config.yaml
model: "contrastive audio-text model"
dataset: "synthesized solo parts of chorales (CocoChorales)"
train_examples: 39062
n_mels: 64
hop_length: 320
input: "log_mel"
spec_augment: true
win_length: 400
tokenizer: "word"
vocab_size: 56
loss: "sigmoid"
embed_dim: 384
encoder_arch: "efficientnet"
encoder_norm: "batchnorm"
encoder_activation: "hardswish"
encoder_channel_attention: "se"
encoder_drop_path: 0.05
encoder_depths: [3, 3, 3]
encoder_kernel_size: 5
encoder_stem: "deep"
encoder_expansion: 4
encoder_widths: [16, 24, 48]
text_encoder_causal: false
text_encoder_width: 320
text_encoder_layers: 12
text_encoder_norm: "layernorm"
text_encoder_norm_position: "pre"
text_encoder_activation: "relu"
text_encoder_mlp_ratio: 4
text_encoder_head_dim: 32
text_encoder_fused_qkv: true
text_encoder_bias: "all"
text_encoder_qk_norm: false
text_encoder_parallel_block: false
text_encoder_inner_norm: false
text_encoder_positions: "learned"
init: "kaiming_normal"
residual_init: "scaled_by_depth"
optimizer: "soap"
beta2: 0.99
lr: 0.0011
beta1: 0.95
shampoo_beta: 0.95
eps: 1e-08
precondition_frequency: 32
max_precond_dim: 512
one_sided: true
adamw_lr_other_params: 0.00073
steps: 4000
batch_size: 128
epochs: 13.1
lr_schedule: "cosine"
final_lr_fraction: 0
warmup_steps: 200
weight_decay: 0.2
adamw_weight_decay_other_params: 0.01
Rows from block 9 of the text encoder, named by matrix and row number. Each number is 500 + 50 x the weight over its row's rms, rounded and kept within 0 to 999. All counts start at 0. Numbers have three digits each. After the name is the row's rms in percent of the matrix's.
# fc2: MLP down (text_encoder.blocks.9.mlp.fc2.weight, 320x1280), inputs 480-559
fc2.31 097:485463418577576479508580483511482473578554482495479477554540556594573470503518482526478460547547496456566537492484482511451580555472468522492556406453546398490543566527478576481440505590448505570550527457481507415481454554568492516517551472
fc2.32 097:459524479545576506584534590496481496536511510589569551428582537495443571512576532470478484584574548524465559540449536447483476529464461548518544574476540572403496497477454553644577511518531528446566515599497469538536520494595543485489511512
fc2.33 100:505484411509543485436470524482385458572494491419512522540502483471570476416441504451436574530492478506465539507516443454598520559514507464461544497414409469458469464575491549507504471448420464487407476481527561520525521520476504390459558435
fc2.34 098:474556444511446544457565497505491504411559590395438464524477434424542456565513458480564504487470501530507559401553521503492461510486515507403502446481480541528419452617497549387595461458496520501480481482426507510445493533564497524480579474
fc2.35 102:519579520484497521573416490544495477555446472417530547475419426554461479478508523478529452543529508454445486559514529578605393398488523500488504507523471548550428557455556557494502565471506582449458612545405488484417468589492472515385502461
fc2.36 101:432449520472462570540500460633529541537488515575503477449487473441432533440471454619507437539511491528466450567489472498486503489487393505463435566506606491550521555472486541416527503558453518500593499507562470450478534475498555565457535501
fc2.37 102:432455569495566537630551577581493484549523582513473643528474525472582512587570506610464577516433548541405549460567548572571609625548488499508545539579495529499484547490529594444574539538484457503520444439519483579449510536453531503486554574
fc2.38 096:516414470496439542526482498524455511460474472492592578439425560526530489520545495547508523478507482555522564498613555526469535509492459592497407478482541555482567553492441564579539516424484402527602461520559461519538533559548501527513571403
fc2.39 099:440407523455492453482470490458458492472523498454537470446448546641434507437409457421460513452436443528546392515491444517523568436559512432608527448457509397570509545515529444406447473443444401495502596521482508479460524413488470589518482467
fc2.40 093:511448465545497463498530572484533486494479468459459455503529545534452552529458477505507481466494608505464434514490509595570524502497507488541552486497493581483577518487421550543583447506580536573574425544507387536502525553418532442429532486
fc2.41 095:526576529437570521453516513456518520546492540557506420465448462498545526468618476492508500495484555489551520538473502420523451438523450384460474529534415531564473538491491514522503489526512389506494453495542570508591501423539472454480528568
fc2.42 097:431532461517453512463490470534535434445420500449475469603516542406508468494375512447473609560469449478524460469410485479557510522422544485433507556480476516433522537578393532463439499512481452429574388534445481469470469477513599463510543522
fc2.43 111:513512524562471530523599542493452567504632521547516550470504523476542495507456487615527495498576491535481580505541580489553508616605528565589531511504512531439433519582551593455544514544494489533514510456510574492526466497534474602497500554
fc2.44 117:499604577529540448478539500568592523487595553610427601568586513508574536577492472508530542458479553488546566515584543498570556544533479548551566540509537595463455521500563466556529458479575564526535522466506496493491510585567521577512585569
fc2.45 103:532470487502441464499426486481500474443501465467463414490545464524564487489521454355450583616545453425465502513546517448462528549526512452477557436414498539389442478476393473515479509530490455438458527481438434463419399530527520477543509548
fc2.46 098:522425493381456535520458405517482479491469525455576559507504460506513494490450542496495477460585449402483391513499476478484487376569492486524470450406486472427529518455445455508475488487509502558432551417464507387448488435564533470506477504
fc2.47 091:451450496456518506568515458509442417489539467495413519457534475405500520654512476448475482560444531473538559553431518468478472581466474503487546504483513528468548506502489440425412492544395532505519543449423486512484427479518501489539559429
fc2.48 103:497590493551448539587552535530570480534617501531574489452497516443553488511553549518564537465574580619499542498453632600486568498508490560371481501486522483517533518532555521449538493557467501475460528542482502558448472521652491532511556550
fc2.49 105:515439505464504464539378463420559589422458528421508468473432522450498484427555460417561477499430524506455523482512465482364451536382508497405417447452444474513473406466434370504490449436450526486566484545526505520464517563530530477462560363
fc2.50 103:492487496554470532596528561548536616437516524550524486490539524546545571588499595542552516547610484431575523491572532540509524557501506508514537518494543521575503508557565453500462517514576474508531554440412554501551538500551541607515540491
fc2.51 096:570479594479619484466543501480509501535489506448587535427496474496543535467529479498498433449486482571536474518535501500474493467451429539497523606498518514571493592441480405537511455482507445572489492532520504610519514569482515441491536466
fc2.52 092:576562494475454502528509453490561457485492472575580532545528547447562587445512493531476445439437572570480516460505525502465544541469374540399574555481417478560535432490507491520512495582461500458466498465476518556514452533434489431516415485
fc2.53 101:532411478518406465418490482534478476513464486402466446434492497481532517355514502434519477405491497487499466441524459454505421531478531499371476381402547493472472493518519494427480477494436408533518391474516445437553493460456498474488520463
fc2.54 100:449539415507493501469580499546504540417515523500486525541467634458542531475540514619473545492423560550483506497402580467534520579538528616479423528537537444546573431492557501487597521498504571524557477470422480561494537541553513465488542461
fc2.55 099:452450465520527506460493529513529560526485490473549562505510476401498528449505476475438452521447513491477522522505569541429475514430566441493515495516475424436462442478517468533541422527470435500487490557492456566594440478557502526563485461
fc2.56 092:560532587531550539565560464581518454503522481463497488450496610601481591529462475494419532471446578517539532449546469440505457529440511483546505518443412418539525508521586536515511538436432522445481537515522500410500484552532459519490485600
fc2.57 091:487429479551503458503579551449436549528512578479586628543522317547486502508541547617468452510492501559502557501583510514540557511446460471586526501502408469416585489582445572485627473462523535587471502491472394555388567556572468485584469495
fc2.58 107:537543504463527484505398649477609566428549433530541520525400505516483469520627506487528458478520535564447521505565514515534510515471548621519506514568513533612425444482464575602564523467524510495554529569478561539559491511407611533572488463
fc2.59 100:500522592630393503424433488581399420518458493426562434566486521508577550565492549554494489507534442539577482559472486536466606514488470539554438535533505463445535527497477548528425522520537517512451584492525428505564514496474478507536487447
fc2.60 101:502481565562489565550377459599590452538508511542505587580487539540582509536578559477559496494560469478456537503587528446500543556574486562563450502492502517473482494510535437482573479471457412460519550522476474565492511613553537589530515466
fc2.61 097:486515552503523500537468487505499510493502541457436462466488414514384540512492623434477544524518500546496490497481479499567467483497554504524548511476456477504498518553512493477511547565481618568520446530472495507444566475453474549456501537
fc2.62 106:498482590460484544568481440463486551445475485452504489477508487536557448597550503450567483532459517464491569548552536471487625492473566515521464527464522493599466476449506527499478552430465505497476558488555518478542551558495516440488568507
fc2.63 111:532528501492488525450574546538511506448581495601543553494494498446471517565571470569518441446560625596478483563477500569621506468551439520527610525572516504508467548552430651530609521488563601413453410509576520474553521463542503492435483529
fc2.64 092:494389486448597606510492471455468450484454558539379552459454494542637663441519438505479554540478462523499496507434504465463563443525548500532516421453459460515524508438574539449526542419400432466561466442555546529432495508518556489472436465
fc2.65 096:529474505479449570587592472522472520613503499462552453508507472503554490442499515483500536500500556494493483433570545462507489525595555564418492492532533488508511548532470475564536521557536547577502557486438526522460519459459535487490459519
fc2.66 104:441532522456461379508467423398581448586522487531541461459539543412448464527544515384480478427463450546433465547499451543491508510500571511555471535491488456404502516552428465454419519555449471495538486488400471481418503434656468506554557499
fc2.67 109:437517499528557467437498525462533501555468442560415445455495488486420558430507520404453511506476395485575457464475477456407497468426471451462575462389536469377456554459468433477438434449438490370507479450510507468487448522577465503533480533
fc2.68 099:431469551493468485510514459493475530541463532502414453444539464503472537465497433458553457564478485446582468486455548485442587420585577510461433437484526464485525502483472569592455462439494445550435464528540471462462510461640526433495525515
fc2.69 104:409512551504521489495445438525476466522454533434532503484477471486508515458546492503519338461560536458494530548560417531537506465476523470548434427484502494345465552481447575491442457524368446563459570485511402473394521478398478417512470454
fc2.70 105:448521489456431474423439474539537534436484508535438472507474486477463482481512352439475471406575535441500478505459431459375472483526475494403449484544504448529464510406494538443499539479481496481557544464464465469419492476424506528443503520
fc2.71 125:537553526493546569561541619507523549579584578483482500504545567477486483434578528513578473481530559553527463569516551575477528528571511548530549501491464474603614407510528485581553512553479545581531522545525447538572529512501562519500537524
fc2.72 087:374412505470515488461335469509461509540539534466567486594615522515517475509429475533436496461478531488428420504447524564557506533480505563492520528504568532563529485541549482478524464545588558532466526537480479492448580431481496388558538542
fc2.73 098:437470516465547521357581553499459496434485465556521465514521422545428548466476497504525528552495555503462460420505426499533554516536530436527609502426482559509503391514469569519475544479546558494382474550490455529507495473524526527538545509
fc2.74 107:512410488514409495505516435532448449499484559408517531492436517451536504485434474609503401374451506422482479409519512479580478507463470458458477424451462414558539500542524441500490416592457455549473481547555491444522446468536515506466463476
fc2.75 101:449526496482378526495464492545567510466422466505433452514448467393430462556431499480402463488451524512434470495448485461452459498522466576611428444469501435511531569354422554523433549474466498479488483496485420566501483475471529463546480518
fc2.76 100:540530429528575494434532522414555486542528522543562430509471518492466509611568489392562531511580518490455607502532439561528502449494544427551488522496463549517409587506548512521509455472419475541505538521574475467535485427553401584520475442
fc2.77 107:590534505506504502540559557492535562531617581543549506525576473480470491478508568534551502491481485575438523482552542576554541581498489571591526495558437481485477554561458476500531556572480583580499519414535567552506538484626534590545502517
fc2.78 096:580483491571523519537619619502530458589472487575469604510466579532534541463540480534533519528507554556534479480560518465495557486461561500372545554447538542525613430532488514551477519530535534523549515536585465530465458488400609457536496586
fc2.79 113:427414526490404427495570475523415498505544462457536442573513433411525436497525376501473413393440465413482496514554492521369522512500526468439517420538536467470402498467455465418539456571507480468464458479432450474466477422464470370392376504
fc2.80 096:572525455478509592457578536531464484522468485499524586585420491562502460365467528448528501452496558487586403544569534487446500406487358453456518506466493428566542407487556459547526545467492572532564472379489506589486569519477536525506504494
fc2.81 106:505521504431626454539471475540517500538503595575485567514511517540557583524535476590484490552531496493530606601564534534525538502503471471373495484524578524541529601510493458531478542533511468438537440444540508601536523524529559483473512512
fc2.82 089:512525466536456486455522569533547467579507523448454510508515528488479549451505444483490559447433455543438505538454546521615398468501382470449548478542508499565451392423486635529496535532554536464471462532518564476498519424484486495584545508
fc2.83 104:538509472467560413459542465437485532421524556356459484456447454491488501517548452513456461506564494510556467419438494467497549520578524436498560420551432438522470542448562518545557430432497469511511458531526436495562377434585434540549494361
fc2.84 093:487530534505478405414469536535435557465490439455556456458526565511529552533554458443438436431451590450530446470494513471545552454506446567473454471464427535541566587515503455535504447506490388523426531406496450507446477453497525460452403448
fc2.85 094:507469560534414518478518468569560602522534505487473507456446574481514454449449486315561509545496477501531489620536480535546596545542582516529512532438566522544473386531453570435432514508452492501486475609498531473433552458496471513473552585
fc2.86 094:480437453512477486433479523492562573525483568635546389443448458453463468492512519538529420540461456457444512450427488497495525494513427499507501477471416467456453446365510436464591489498487440446529557497446452469481442580520470567515502573
fc2.87 101:465453505542498491528599497459451553499562482490457537502452558440428469482534501540500456516467507554503533422518460497481548547404520495491513450512573512470497519463523503454497491527528541535527489513557531442524425460428488519503442351
fc2.88 103:390575412530510568537454400520565452381481488520461413499468506482341490495486480395480498464481509468494534447578490506471499548549497533477480467552521390408502559420503510525491517469450572466398503529454504458588478469472398517444437496
fc2.89 107:546535486464565575497327551444496429490559486516497427454516488517432541428494422435451554452477452426468484526433490499491404500514529565588473525515493480495485510524523449512479514512445518491560562556447470416412516532448481475579513514
fc2.90 090:487561495513444413451488469435530399376489609452541454501497446536468447510519521582516478429500523508453513492528499505483465510514389400550450567537376532490445554493447600460585423487531498468569423527450535545472492519513528425523590491
fc2.91 098:511474426546483551515459508486526474514543456525556473377457519544429361461511451540497466504577502448551470537467474452597500504532409490522555499526474502555468515550503549539551531471555555406441451555469446461490466461469478458479568470
fc2.92 104:484432438537513521563532589417488517441528469523467371515454502454452460406447460514524573546562482520477503519508569548447478468512532515470517545468481440544555494461471531504438489522524487550422497459495501457493439429445433425429437505
fc2.93 091:590534529402453461511572456441418523460479495431494493455521573543454536513623507538553468550539546522440530411556522452481448550458419410569484539597463552630573549389487533532563526528545510500583556512561556560505613533527504544495530477
fc2.94 099:493465505580460552478491513479435543563483503479438504538500534502559528472466508508454581578520453524490555417466491466477432522522521473604558532508492500454462546441366527434407524479437472497467494532537476406471475452477381502512538510
fc2.95 096:557465577457532539530497485594478515467554410567455582514424487364566532581521508529528496469463509475494506524494487486499460440478392483427440457566497611521559556484564426485479492496534454369464528470454610532557434499494577515549472516
fc2.96 108:436587488433443481447483456465485426424481451426537456492509440488454495480418511446413434474493464504469449335359519411470526489495520559602427557416401506386454441463528485488520432499490555524509483454433533499470516473450458462486473491
fc2.97 100:493444581577472517520645521552483594480546475465478591537475499488505441614538479572521465473525531515592512397548495496420538585544567513439486520482554615644478513449490481465513482483528508529537505514440538558504537560521501461462534547
fc2.98 090:585579433557452477492511489498588500583585545494587496543544422493437474534553511577486473435603601556442449528497566537365479522516537509501501450635452549542435434455443558616542484499593533549578527609502495562533491541602516454462563439
fc2.99 101:477526517490486539571529572478505492508554601465511586488491436563493500449429419479515512578472541543491512521504500530618482512506528511586504532528476499608453515526566546472617509427586590392449447487459563508521583493489527475527514561
fc2.100 093:511461574439480441506503523511475547393423593558485460483486439569544470493373574510490487472436579494464424539522530565525541461519506553531490497545513452536528519498535472467499449511547479522441492476451425509507510441455534569489581473
fc2.101 102:524571478451533497496395446457507484428471478441475375381530503565414515491523491393479533526519496512533489518473495457461500493492384481550511508520494383511509417435507511480442462539436440462404506450576551452558498446615454514521504444
fc2.102 114:582552496554513541524568559565565587580583586534481545505548575537458498530486525478466590587488555508481590466605559491600507538481537561525541487510554497497530540598470629579528584553566493524515567517539523481493522504516473514505485569
fc2.103 094:564498510526469499484526547528434563481554499493451459456517466527551562486381490414498487512474561534516544539457465514550418473555615606502509533540614512538560552530627494493475570525588439558539404391467409525464434497435523540488476440
fc2.104 103:538540526508506453492515454509484622462435422502508522540493517482466460378520480550509385498464410465571459519475447449489492457405484558416485612511574491544433541542538466476525553541591465497418527407469604461555460553488460499462477516
fc2.105 098:433480433459471496523425439465518458629515540512487425443489492488582532444495442549423477444476466523567450578487507506523572451620486533431567426429569498432606599488532552502439506517518496519427566544475517483447508453470489437449487487
fc2.106 102:507517465536530497530662516442522555455603533537513537485533445396528552531493536535574559588452559528505564476500535520450453551401543528496534482521490517500490519505533437490605530464455474449460507484452520586554507492439613495524460471
fc2.107 095:457520522441507485475538465384588514434569493510550523470487536434447468419466574467484475512454439518525390497479555504532495531478419549547560467453428461436551497535538560473479663398459624477534540603439408508535509486430610538516400471
fc2.108 092:497453437547492500469511479541510474635575507541452543518504549453410482527500494485474418428595470535469502539558536474478475561491485511477387476439508516469409405570514522529437481503454476463544479455515457480459442524574444458530453557
fc2.109 108:519527451501469536479432474508468548525598520486530465459505547456485403503464474472468441465392494450433519495458503478483521588412505521481404522459511452511510387443529494544523464508453501533605534569481447422441470504467506465468463502
fc2.110 102:502458514460544516437380477453467495561496453531511509453535454534519581386479537470469437475467454454476418490433565488453469509400497467469610473470438469394591440451466462510391438503505516509430530548504466504448505576645533464449515534
fc2.111 096:449524520550469525521520477518537592557468526461446558495482505465473460608560507550540542512536565498499458581608577459513500492495567480518525482666529515602560584552527552618570440514582484556586493523481629561397485472564502514423524626
fc2.112 102:572491598542532467541573520534464551469567575433488526495470564533551541542565559466573443518504537413480577417566512546549527600436500578593561478482392537523514571551566491545549566427471470448599509492443517471507489546527501567578493502
fc2.113 104:542551537558452521525588554542561489528377495547500512565526566543480467363427515562525540540505477557514488454496503495515479486508530531542477558483455572566500470504511506484602553573556436570510502495597516527527534550475543507467510535
fc2.114 104:591597529495624559545446464493460542483491466526418521553534491515409410429557538437501459504446439531511466548468465542477439441456529481537446498457525357532541543497515469566481465440441541372410584479598537456646512455463390449430443510
fc2.115 097:454475600537502468567495440525464459515554480554520629496534403515461582496542527425487417502433453498473488496529522461406420545462458585513486496443487451495540499419434431502439468520482542547451492504489433534481433478442500455534493490
fc2.116 104:478518529472410487489502514426442563547491543437509405359501485463505450413464441372442382416406505399522409468369462483504392514530509519518445569456514499485473494394523526483540485473453460490452491503494518550497495546581427435425493483
fc2.117 091:579483582595349509528529508440496522539434498574523525524539474459568421411427379401554450513457493538513496528509541500500485497411524474610472504487566436494479539537500561489511550515585493558500564488511473472522587494450521462419479592
fc2.118 106:482536478488592519485473477601589569543539649579447544497511541515544570634551461557526533552524469546573531460564512496435490473489513518449563500483531504506528520476536531532506527539625467577510547512516516557527475480559441543519540602
fc2.119 097:526532462486564489502522524560530581390543430491481497486438602483520568505553502519595551571566529522534585546509498533386452551457512526445519543482488467645559420444531530567507455448473473526493525447547514507544440525526446582575529510
fc2.120 102:549549438503530502515381386516443499487565473390436459472460490460394448520455474465569518508529555527445540521528494406570490611514500573547474476603515540438455488517496536522508492428572531402456429409461503520443548432420471492502512492
fc2.121 104:494533491436454466498470476529568490633488595486532445477547518573536555452514625498496485514483456465527552565501534502429524570481423571515510553470468500431510456379508403490563436539475609454521561580493523503577426521558509525560567553
fc2.122 099:468506532509542507584535493491569425424465538516523498440496466591562554553569501450535545496481501523573507549521415563505564449569517482548539559386460495482539553554584503547544513406391497508551557509549509444532496476505494627600418483
fc2.123 103:484465509506635592544480515514538543443479570502567597497497460626511572420611543563481521519517515452608529444540490589588504455533502529492492471468432479593488521478516498454492569448465435515530442591576506527573492551577524500526559428
fc2.124 111:453550443541554471552479517420574566467474601478522535543449345613563573539487546506468551487468508478552485508468485552523514449526519443492523510560471590464472467504540473484563464480488552487455520436516484499513382478494522524526490456
fc2.125 103:549410492437535463524453467418489558425439441437488520560517469484531588532482512445454517622462480412429522556461486453476535457474555477457602529517482535491509485440460546511443521420442557389472571472490504471508435445539489397454591489
fc2.126 099:636521496473487510554453466457572580469560454427457520501497623498565479554454503594501555565439580542582533547508526491617522552463541510495501474518513611523543487502457437558553600495571514475522466459517487512492522553508578423486518390
fc2.127 095:539416386462551514537395499433467460541475498482569483457535451355410497503590536456532548540549595443467508453533514480390506553499435430462543448534476490452544535505420519398530473527476510507424520510518578464587485434534530390431575473
fc2.128 099:380503506491630492453538472501498513546499467649515490457544489529443478549639523474512504511479531492421587611467575512624539514530554535369483562583567511538463519543568502466503535511562498430476492476490523529523497466492531546508572557
fc2.129 105:468454469534612563564599537568498491548489493448460573575501514455391537476459571535527602612523460581537507489562505521541503535454529485506586456511491535438490564592430498474529464487524492428554455441520472540516567560450485595567532550
fc2.130 108:473508491587572460518563504507453437509493508554488484523498545506434461474565500486466555548540518533444498504552505511461522517543549589486510540468515569624471447561590492490494525499535552511541515578470501506506503600430476469449508519
fc2.131 097:504510552643497469498673531511498521483470535586541540503500528491452402536549518560511522447498471559520548537533442564483575527462546571629411558530482538530460455491552505496495521474559557550448556464566450440551446499621469536484533569
fc2.132 096:504426441482434479534429573525471506466455531510607492534490431559660522478550540588580522510495408522517449519525491502460601494587486423525448453504533654473423453526465513507476531482485458493477598512490535535482388502441562419489437609
fc2.133 106:514441519416499414520482648500435513581574417407602453493449422438460507475517499476475414455569538510446469519456507467460466545484489497412541534495521490502477550454508592559476457570408556592422516585549524473493529452467487504514486444
fc2.134 103:501509487495534518525559519491523407519505465540508486429474488422464464605424538491550594577501493464436495541438498508495415448500474474535469572563521563588448564472533501501465488512543566394527437503490485561512419455403568415494515573
fc2.135 100:437500541554422520500457460649496481562485508530482581505517476557506481527442458462450580551474484521523527414429544483559539491557542477583446501571491525428469513488477634494455480581479435452477535580547493481505484436460500527545525583
fc2.136 098:476485466553495524462533464457610557544469552589543482465548562497490494551545466446429543493507556519545452525421489578622491434487550473608475423560533471426539552545488514614511534481549553546549501630533456524475579514672494515462619425
fc2.137 103:512448535442441506530536541467565455455534505533538442348423585483570478566513522508543587421479550488516519445485479390441479495528426508579458536498544632580599531470485482479528481414499500485515527513449491576495495502475571533547441475
fc2.138 094:430522527539557555567512541502453543497556527565514565527486530623541598584550480629621505456487465509439485518556583574623469494472372543481597500508484487549501492568500523564494472472460522493513555558388503569523509565493495549467492533
fc2.139 100:456505455476404507430514485463483534456506467474448502476510503528477498468474407514520469502397403434461465501514549515413448495509488478470448460508489522465452450441497400474530483456596431495504395433460414521541481450511456511487508406
fc2.140 095:470597563461430556488475486475502460443571460480499519470526522444468527490554504508487511474568516521363445544429509494504388523478474554528438625456482507476466491521545452454588403444522514525484478557483553431522462511544561526493446545
fc2.141 106:491436432463541442513477499507418467500491529464519523601555592462546512452558566544591457535589549469483494555601522490556554624521464605464554582489517518465495495575502521492560496552555518573624454439567499517467562547457493560485489604
fc2.142 094:418586532520513491615459548482491471460447520495575520416446474437437527453424535483485470461477553545483409422538501440450552503427439506538470421482493536442472525480569435591531527515486502499469587473501466531463517535455469509460449452
fc2.143 103:495546598544529550472456536530485500451537495409571541616484602499546480532542511567504587554583509531459542404583471582535548537531574525478490469481570570415534549521555461490469578443438569474488514519455502512515466531447485502506482514
fc2.144 097:534497540556576488582552535494502442389427466525476412536523487526495534438527440546502409504401539451545444514465563535497483441412539463487489448491428409520566465469591477514559487496478510467556513541492412518551508536527491522444500461
fc2.145 121:514477478517471412474503484449393421422468447442427507525412430467461459471455444552486461443506531497446475438505502467495491485502538423406459441497481501482516547504514557428437489488432438554509433529366506490463451515425507453453430426
fc2.146 097:449482534465563510459500496517453513506426395476609546469475508441358521456557418436401537535518489540528513447468447498503489446460500567502526512523515460567512503489529553441433547509537476534467491565478467469482573470420519414416470462
fc2.147 108:616507517537449573468509509546584430549512544556529489475528525567490467441486527478482573580455587496587499470504525544596540493635444470474506532508569480486517509556494715534436504567450477490480520533555503453475577415549510473483544572
fc2.148 095:512434584510470402542555609450608465569534598533420434476505592466618470445505492464517545481405458484452472587444524523502492526464528446481467492414513387537545528465572582499448419541490396555560472448514491470474508489510594497605493475
fc2.149 096:495430475545521557530457563535548547552582521468565544566498543500508497604621553542508530562544421478459525529631499534524565535569566409484479448475489550467517527493492465457507499544464532461496530499497514480490488526566504463508504471
fc2.150 099:421559512542607548431562587438471548526485500584461581503523548485514535482570538507435625555487469526566455522505442575494437459511461405504520531467467508465565457498465540526431468442517441513432477468522553453506487496455458503526463559
fc2.151 101:492443503399453391447442419465428440435465471390476442508405427566560484417469431570473480533480425521484471437452588452563484406524497451495424570556469408531477505536555421564481469531515460527388484512420473512484510477495407482571468469
fc2.152 101:472541532462474494554427450514545439496441494415506570547488436531576435535486518524501495490589448493517517515508511604639554429543542514508452499573485513533577496572544482501428509506485520523509560445483493537473538462439496601599492450
fc2.153 096:553514499484599461468522489465572455449518517516487445512516314641509491554466485430568454479573561555597475474430524494536517438566485563554495545485542494477393478583651590462442543555482521573522542481533471532480485513502515561562475428
fc2.154 101:422481510530465438499542510458529469444415447521524446537413514445391425520433409487477532546437506476468496539536498538497462446485513373580532469500457475439481499520384580471428470449524433455448496550427510538447515526541490493556519439
fc2.155 101:492482456448527541506503443480528460495427471517457521475458463326481454542507475520511540566449430422431443471468449573530509437387515443451500415519472519474521520481514494445461549570477498460455380372460554488486462447479561482491405447
fc2.156 099:505465491470458491523473533489496490511431535481507477560485607467418420501484427446482493483475568479500487446515451526528433542464482510537370452467520472485481538491512480520533499513488395439495448498445558338455429448457471448445521671
fc2.157 101:508519470563491487509594532523515390540460467486511469441512505573434450536565512604449531517522493487560517515531453486528551456429501510452432421571462497491455487496493435478472546563472515493458572447400506472559503590460538582501481588
fc2.158 099:537527515457467468401435591513471473489607557408449541476584555507501466439414395392474503513467547395517425391493490537561394589519520508644440452494545470531483526531524497448547580493468473498458413546563481474491550458547571530560509427
fc2.159 111:517470426416431508432484522591488507534453500507519537447501403439583557462442439515459395419396565497541387456436545468590486420475478505436516441479489449444471569558582514496485497515501461539384452560474485490554529429559473443522459546
fc2.160 102:490478489539492566523511438488525454467490560477506475592518471544598562559538516470511495484507523537585446441496480494624547462599483496498520477464464495479512518581596571495513486515485495561525512548511531510537512494493522589466462563
fc2.161 093:502482471506485481560519547492468419498583532468507450534506566583460461525455523442552504459530522474492457511507482511571513471484498468421512542405481549509510476595494495571496513607486624554492597569437439564401537555451530432560465456
fc2.162 109:427474497527494510491435457450564437497496550518445504509509403521470490443504534487506489496470465445478478494492484445392430479536464511508464473484434432486341531421423457415541482532482531532473504514395517442461440489433426501500493496
fc2.163 103:543507549660507521477519439573485423512531671562457454513532459525453429512471495655518511509555574472452524541486475490532448456507534525538417512462435500441450444492487555480493561477571467574429475572460473416405460508571403520463546561
fc2.164 101:599502511506601533540536517474540521534468589513508511593518553456589474538558479478459558426533548574525527612553474561553526485394577485405491515513473573523621473506498524583488553532424545584487483500589527529532531448555542418494554504
fc2.165 094:450499506452472516567559464381492540413544528484382449442523529629479470547441537461420497509402537540562484488569558475525621417583449570519550547448394530511495517448492565522476561470444472422521537514502462463497456499527504521442449447
fc2.166 104:522501513581506511490593521469579520488468513435474513525497491445452486463455483441569519588553508507435494506551498448523451526443517480478546424514483509575473548496401497456439545531457479602413526510510544519493549550392556479536545418
fc2.167 106:505486413438499567408494452459527551576463438460595443413535459496465489425494481568573464601482521487537517508458536574511410455514474480501472531469472463579482440532431593470457544570470490421525497578542584522550502519555515457417545410
fc2.168 102:531466488448377512482507545508459590451519499481492390521437588476527508442377440505506577512378553503437503555562585478387412588501519493508487558533467480533455486424495571511567492527444444526517470445526450466443517549482466441436485497
fc2.169 099:513541462474520450456543550451501488554462484447522492415523494383404429488484515508452510461490479531600488433466520506458390505382476508494466432424472513457547400499443468520478538518499457434611544454472499479448526450460524516510466466
fc2.170 093:451418436435441516480465474409547516489463502483445425469504527560472422450446461460507559539433384503531489553520464502478547385512523416456480471449502446494565516543482473503396539480465462529492541579431443440565510515479533407438480481
fc2.171 097:528394485457461532504464493491462434529485451514542460570434445428471466501496529418538425516491550529427425536460455576537586533459467511450559540439514395453514518523543525502476455476406483560420486471490542439472479527505496456486498475
fc2.172 098:510454511442470536493483588503492460487528553413488480485439474485433517464406495439503532482420550585520491490516431542495513502573484504583483533528488528519454427512551455503510550444495526509638472482526476490509596442442510550579461332
fc2.173 100:597551469551566580497537552541445474523608509564531503486497519542520487547548547416455603582513500516421612465588505511474566617549512514534552535517548512515467522537469574524536439552473556557468517511545543414552444570529482539546486503
fc2.174 096:435533494565584420466535456471539486429566407540495421527532510556546527481458527523501548503517427532459528556510540485431596484501461530505661474514499504465499569526503459607492471528505577480558505466446524501515495543454557543593500467
fc2.175 093:459406494567466428514467418472483484540421467478495482522554492491599491526498518528549539450517443473490453554443524489419545418549560506518523519551433456510487483501541574418415511451519486505568473572452491460438476478466496555482608530
fc2.176 091:540412512464510574517460483597511549570461518541459491502530484547421566463586552514504439487494484468530509499500478531480555568565457532522530514473489504457540437391498455570488546481483532497569491460602421581559518571494605549466540609
fc2.177 094:528346498530495525476530583532538565505447432571603568543531570461509512421509490504493598575558465471451497525585528387460556553458549464512497522428492510509563423541439528552494471523495497476549519475595449477494391477480520525507465606
fc2.178 111:414503492457447434553516481481519466388543423533467458388447476466379409528513433480415459523419484463509526446450450471472427477503516454499486469389503444361438489506431469459486437478431453455479516455393473444422521464531455422482441517
fc2.179 100:555408599581495549495544482483480548500504526519461387547553583443422528547421457536510557513550528484435488454474513559426452569618562499609528599548491511466475472488457524486515470486502572561470457512581564495515418457529498552515472454
fc2.180 093:419587527597523555612513510527461548512452481529582465494520545483418526476584507456490428433448527425545459545487485580507469498377432520524447480484449433603485434528487435424418491541499542471527489555439449471504414486506473514484482400
fc2.181 096:585539521596487532553581499516439545561407522456555594556445470487434484543546516591506556465543547560494499407462476417460425424589551515517418564496511512504351503457464547562551510502597485566485475443549524527478560491539527524429462529
fc2.182 097:521502507409485504525505583530544561411459480560523479515468498524543488459455504507478462504461450443458467484460469497346544445510529485564424442462464492567524515519550473443466508501499479514487475556510452503501469513451516540572449478
fc2.183 110:575581582607473536523459465428542518536426499563596497508556431509478443494453474490606513442486495471489489427511535480464460433444428531555480536527452492549618507537524437585446485512489589579549601494477475599487452543584540477518464500
fc2.184 096:515451506543573502523575441496545463486550437596428436450545589569420449450439430530459457408490515490532428441388535435486411427477517473442476525467554466445484550459487441531535468517504456467457540434575534502479453493430503468520399570
fc2.185 089:562500543550545496538548500536536488512457478397517560528554511573545511537492462506528567493492507475508540483571611545545512515547579484605571497627493486473360517605412495540528498513552445517541471515532465532627495495581442575558506461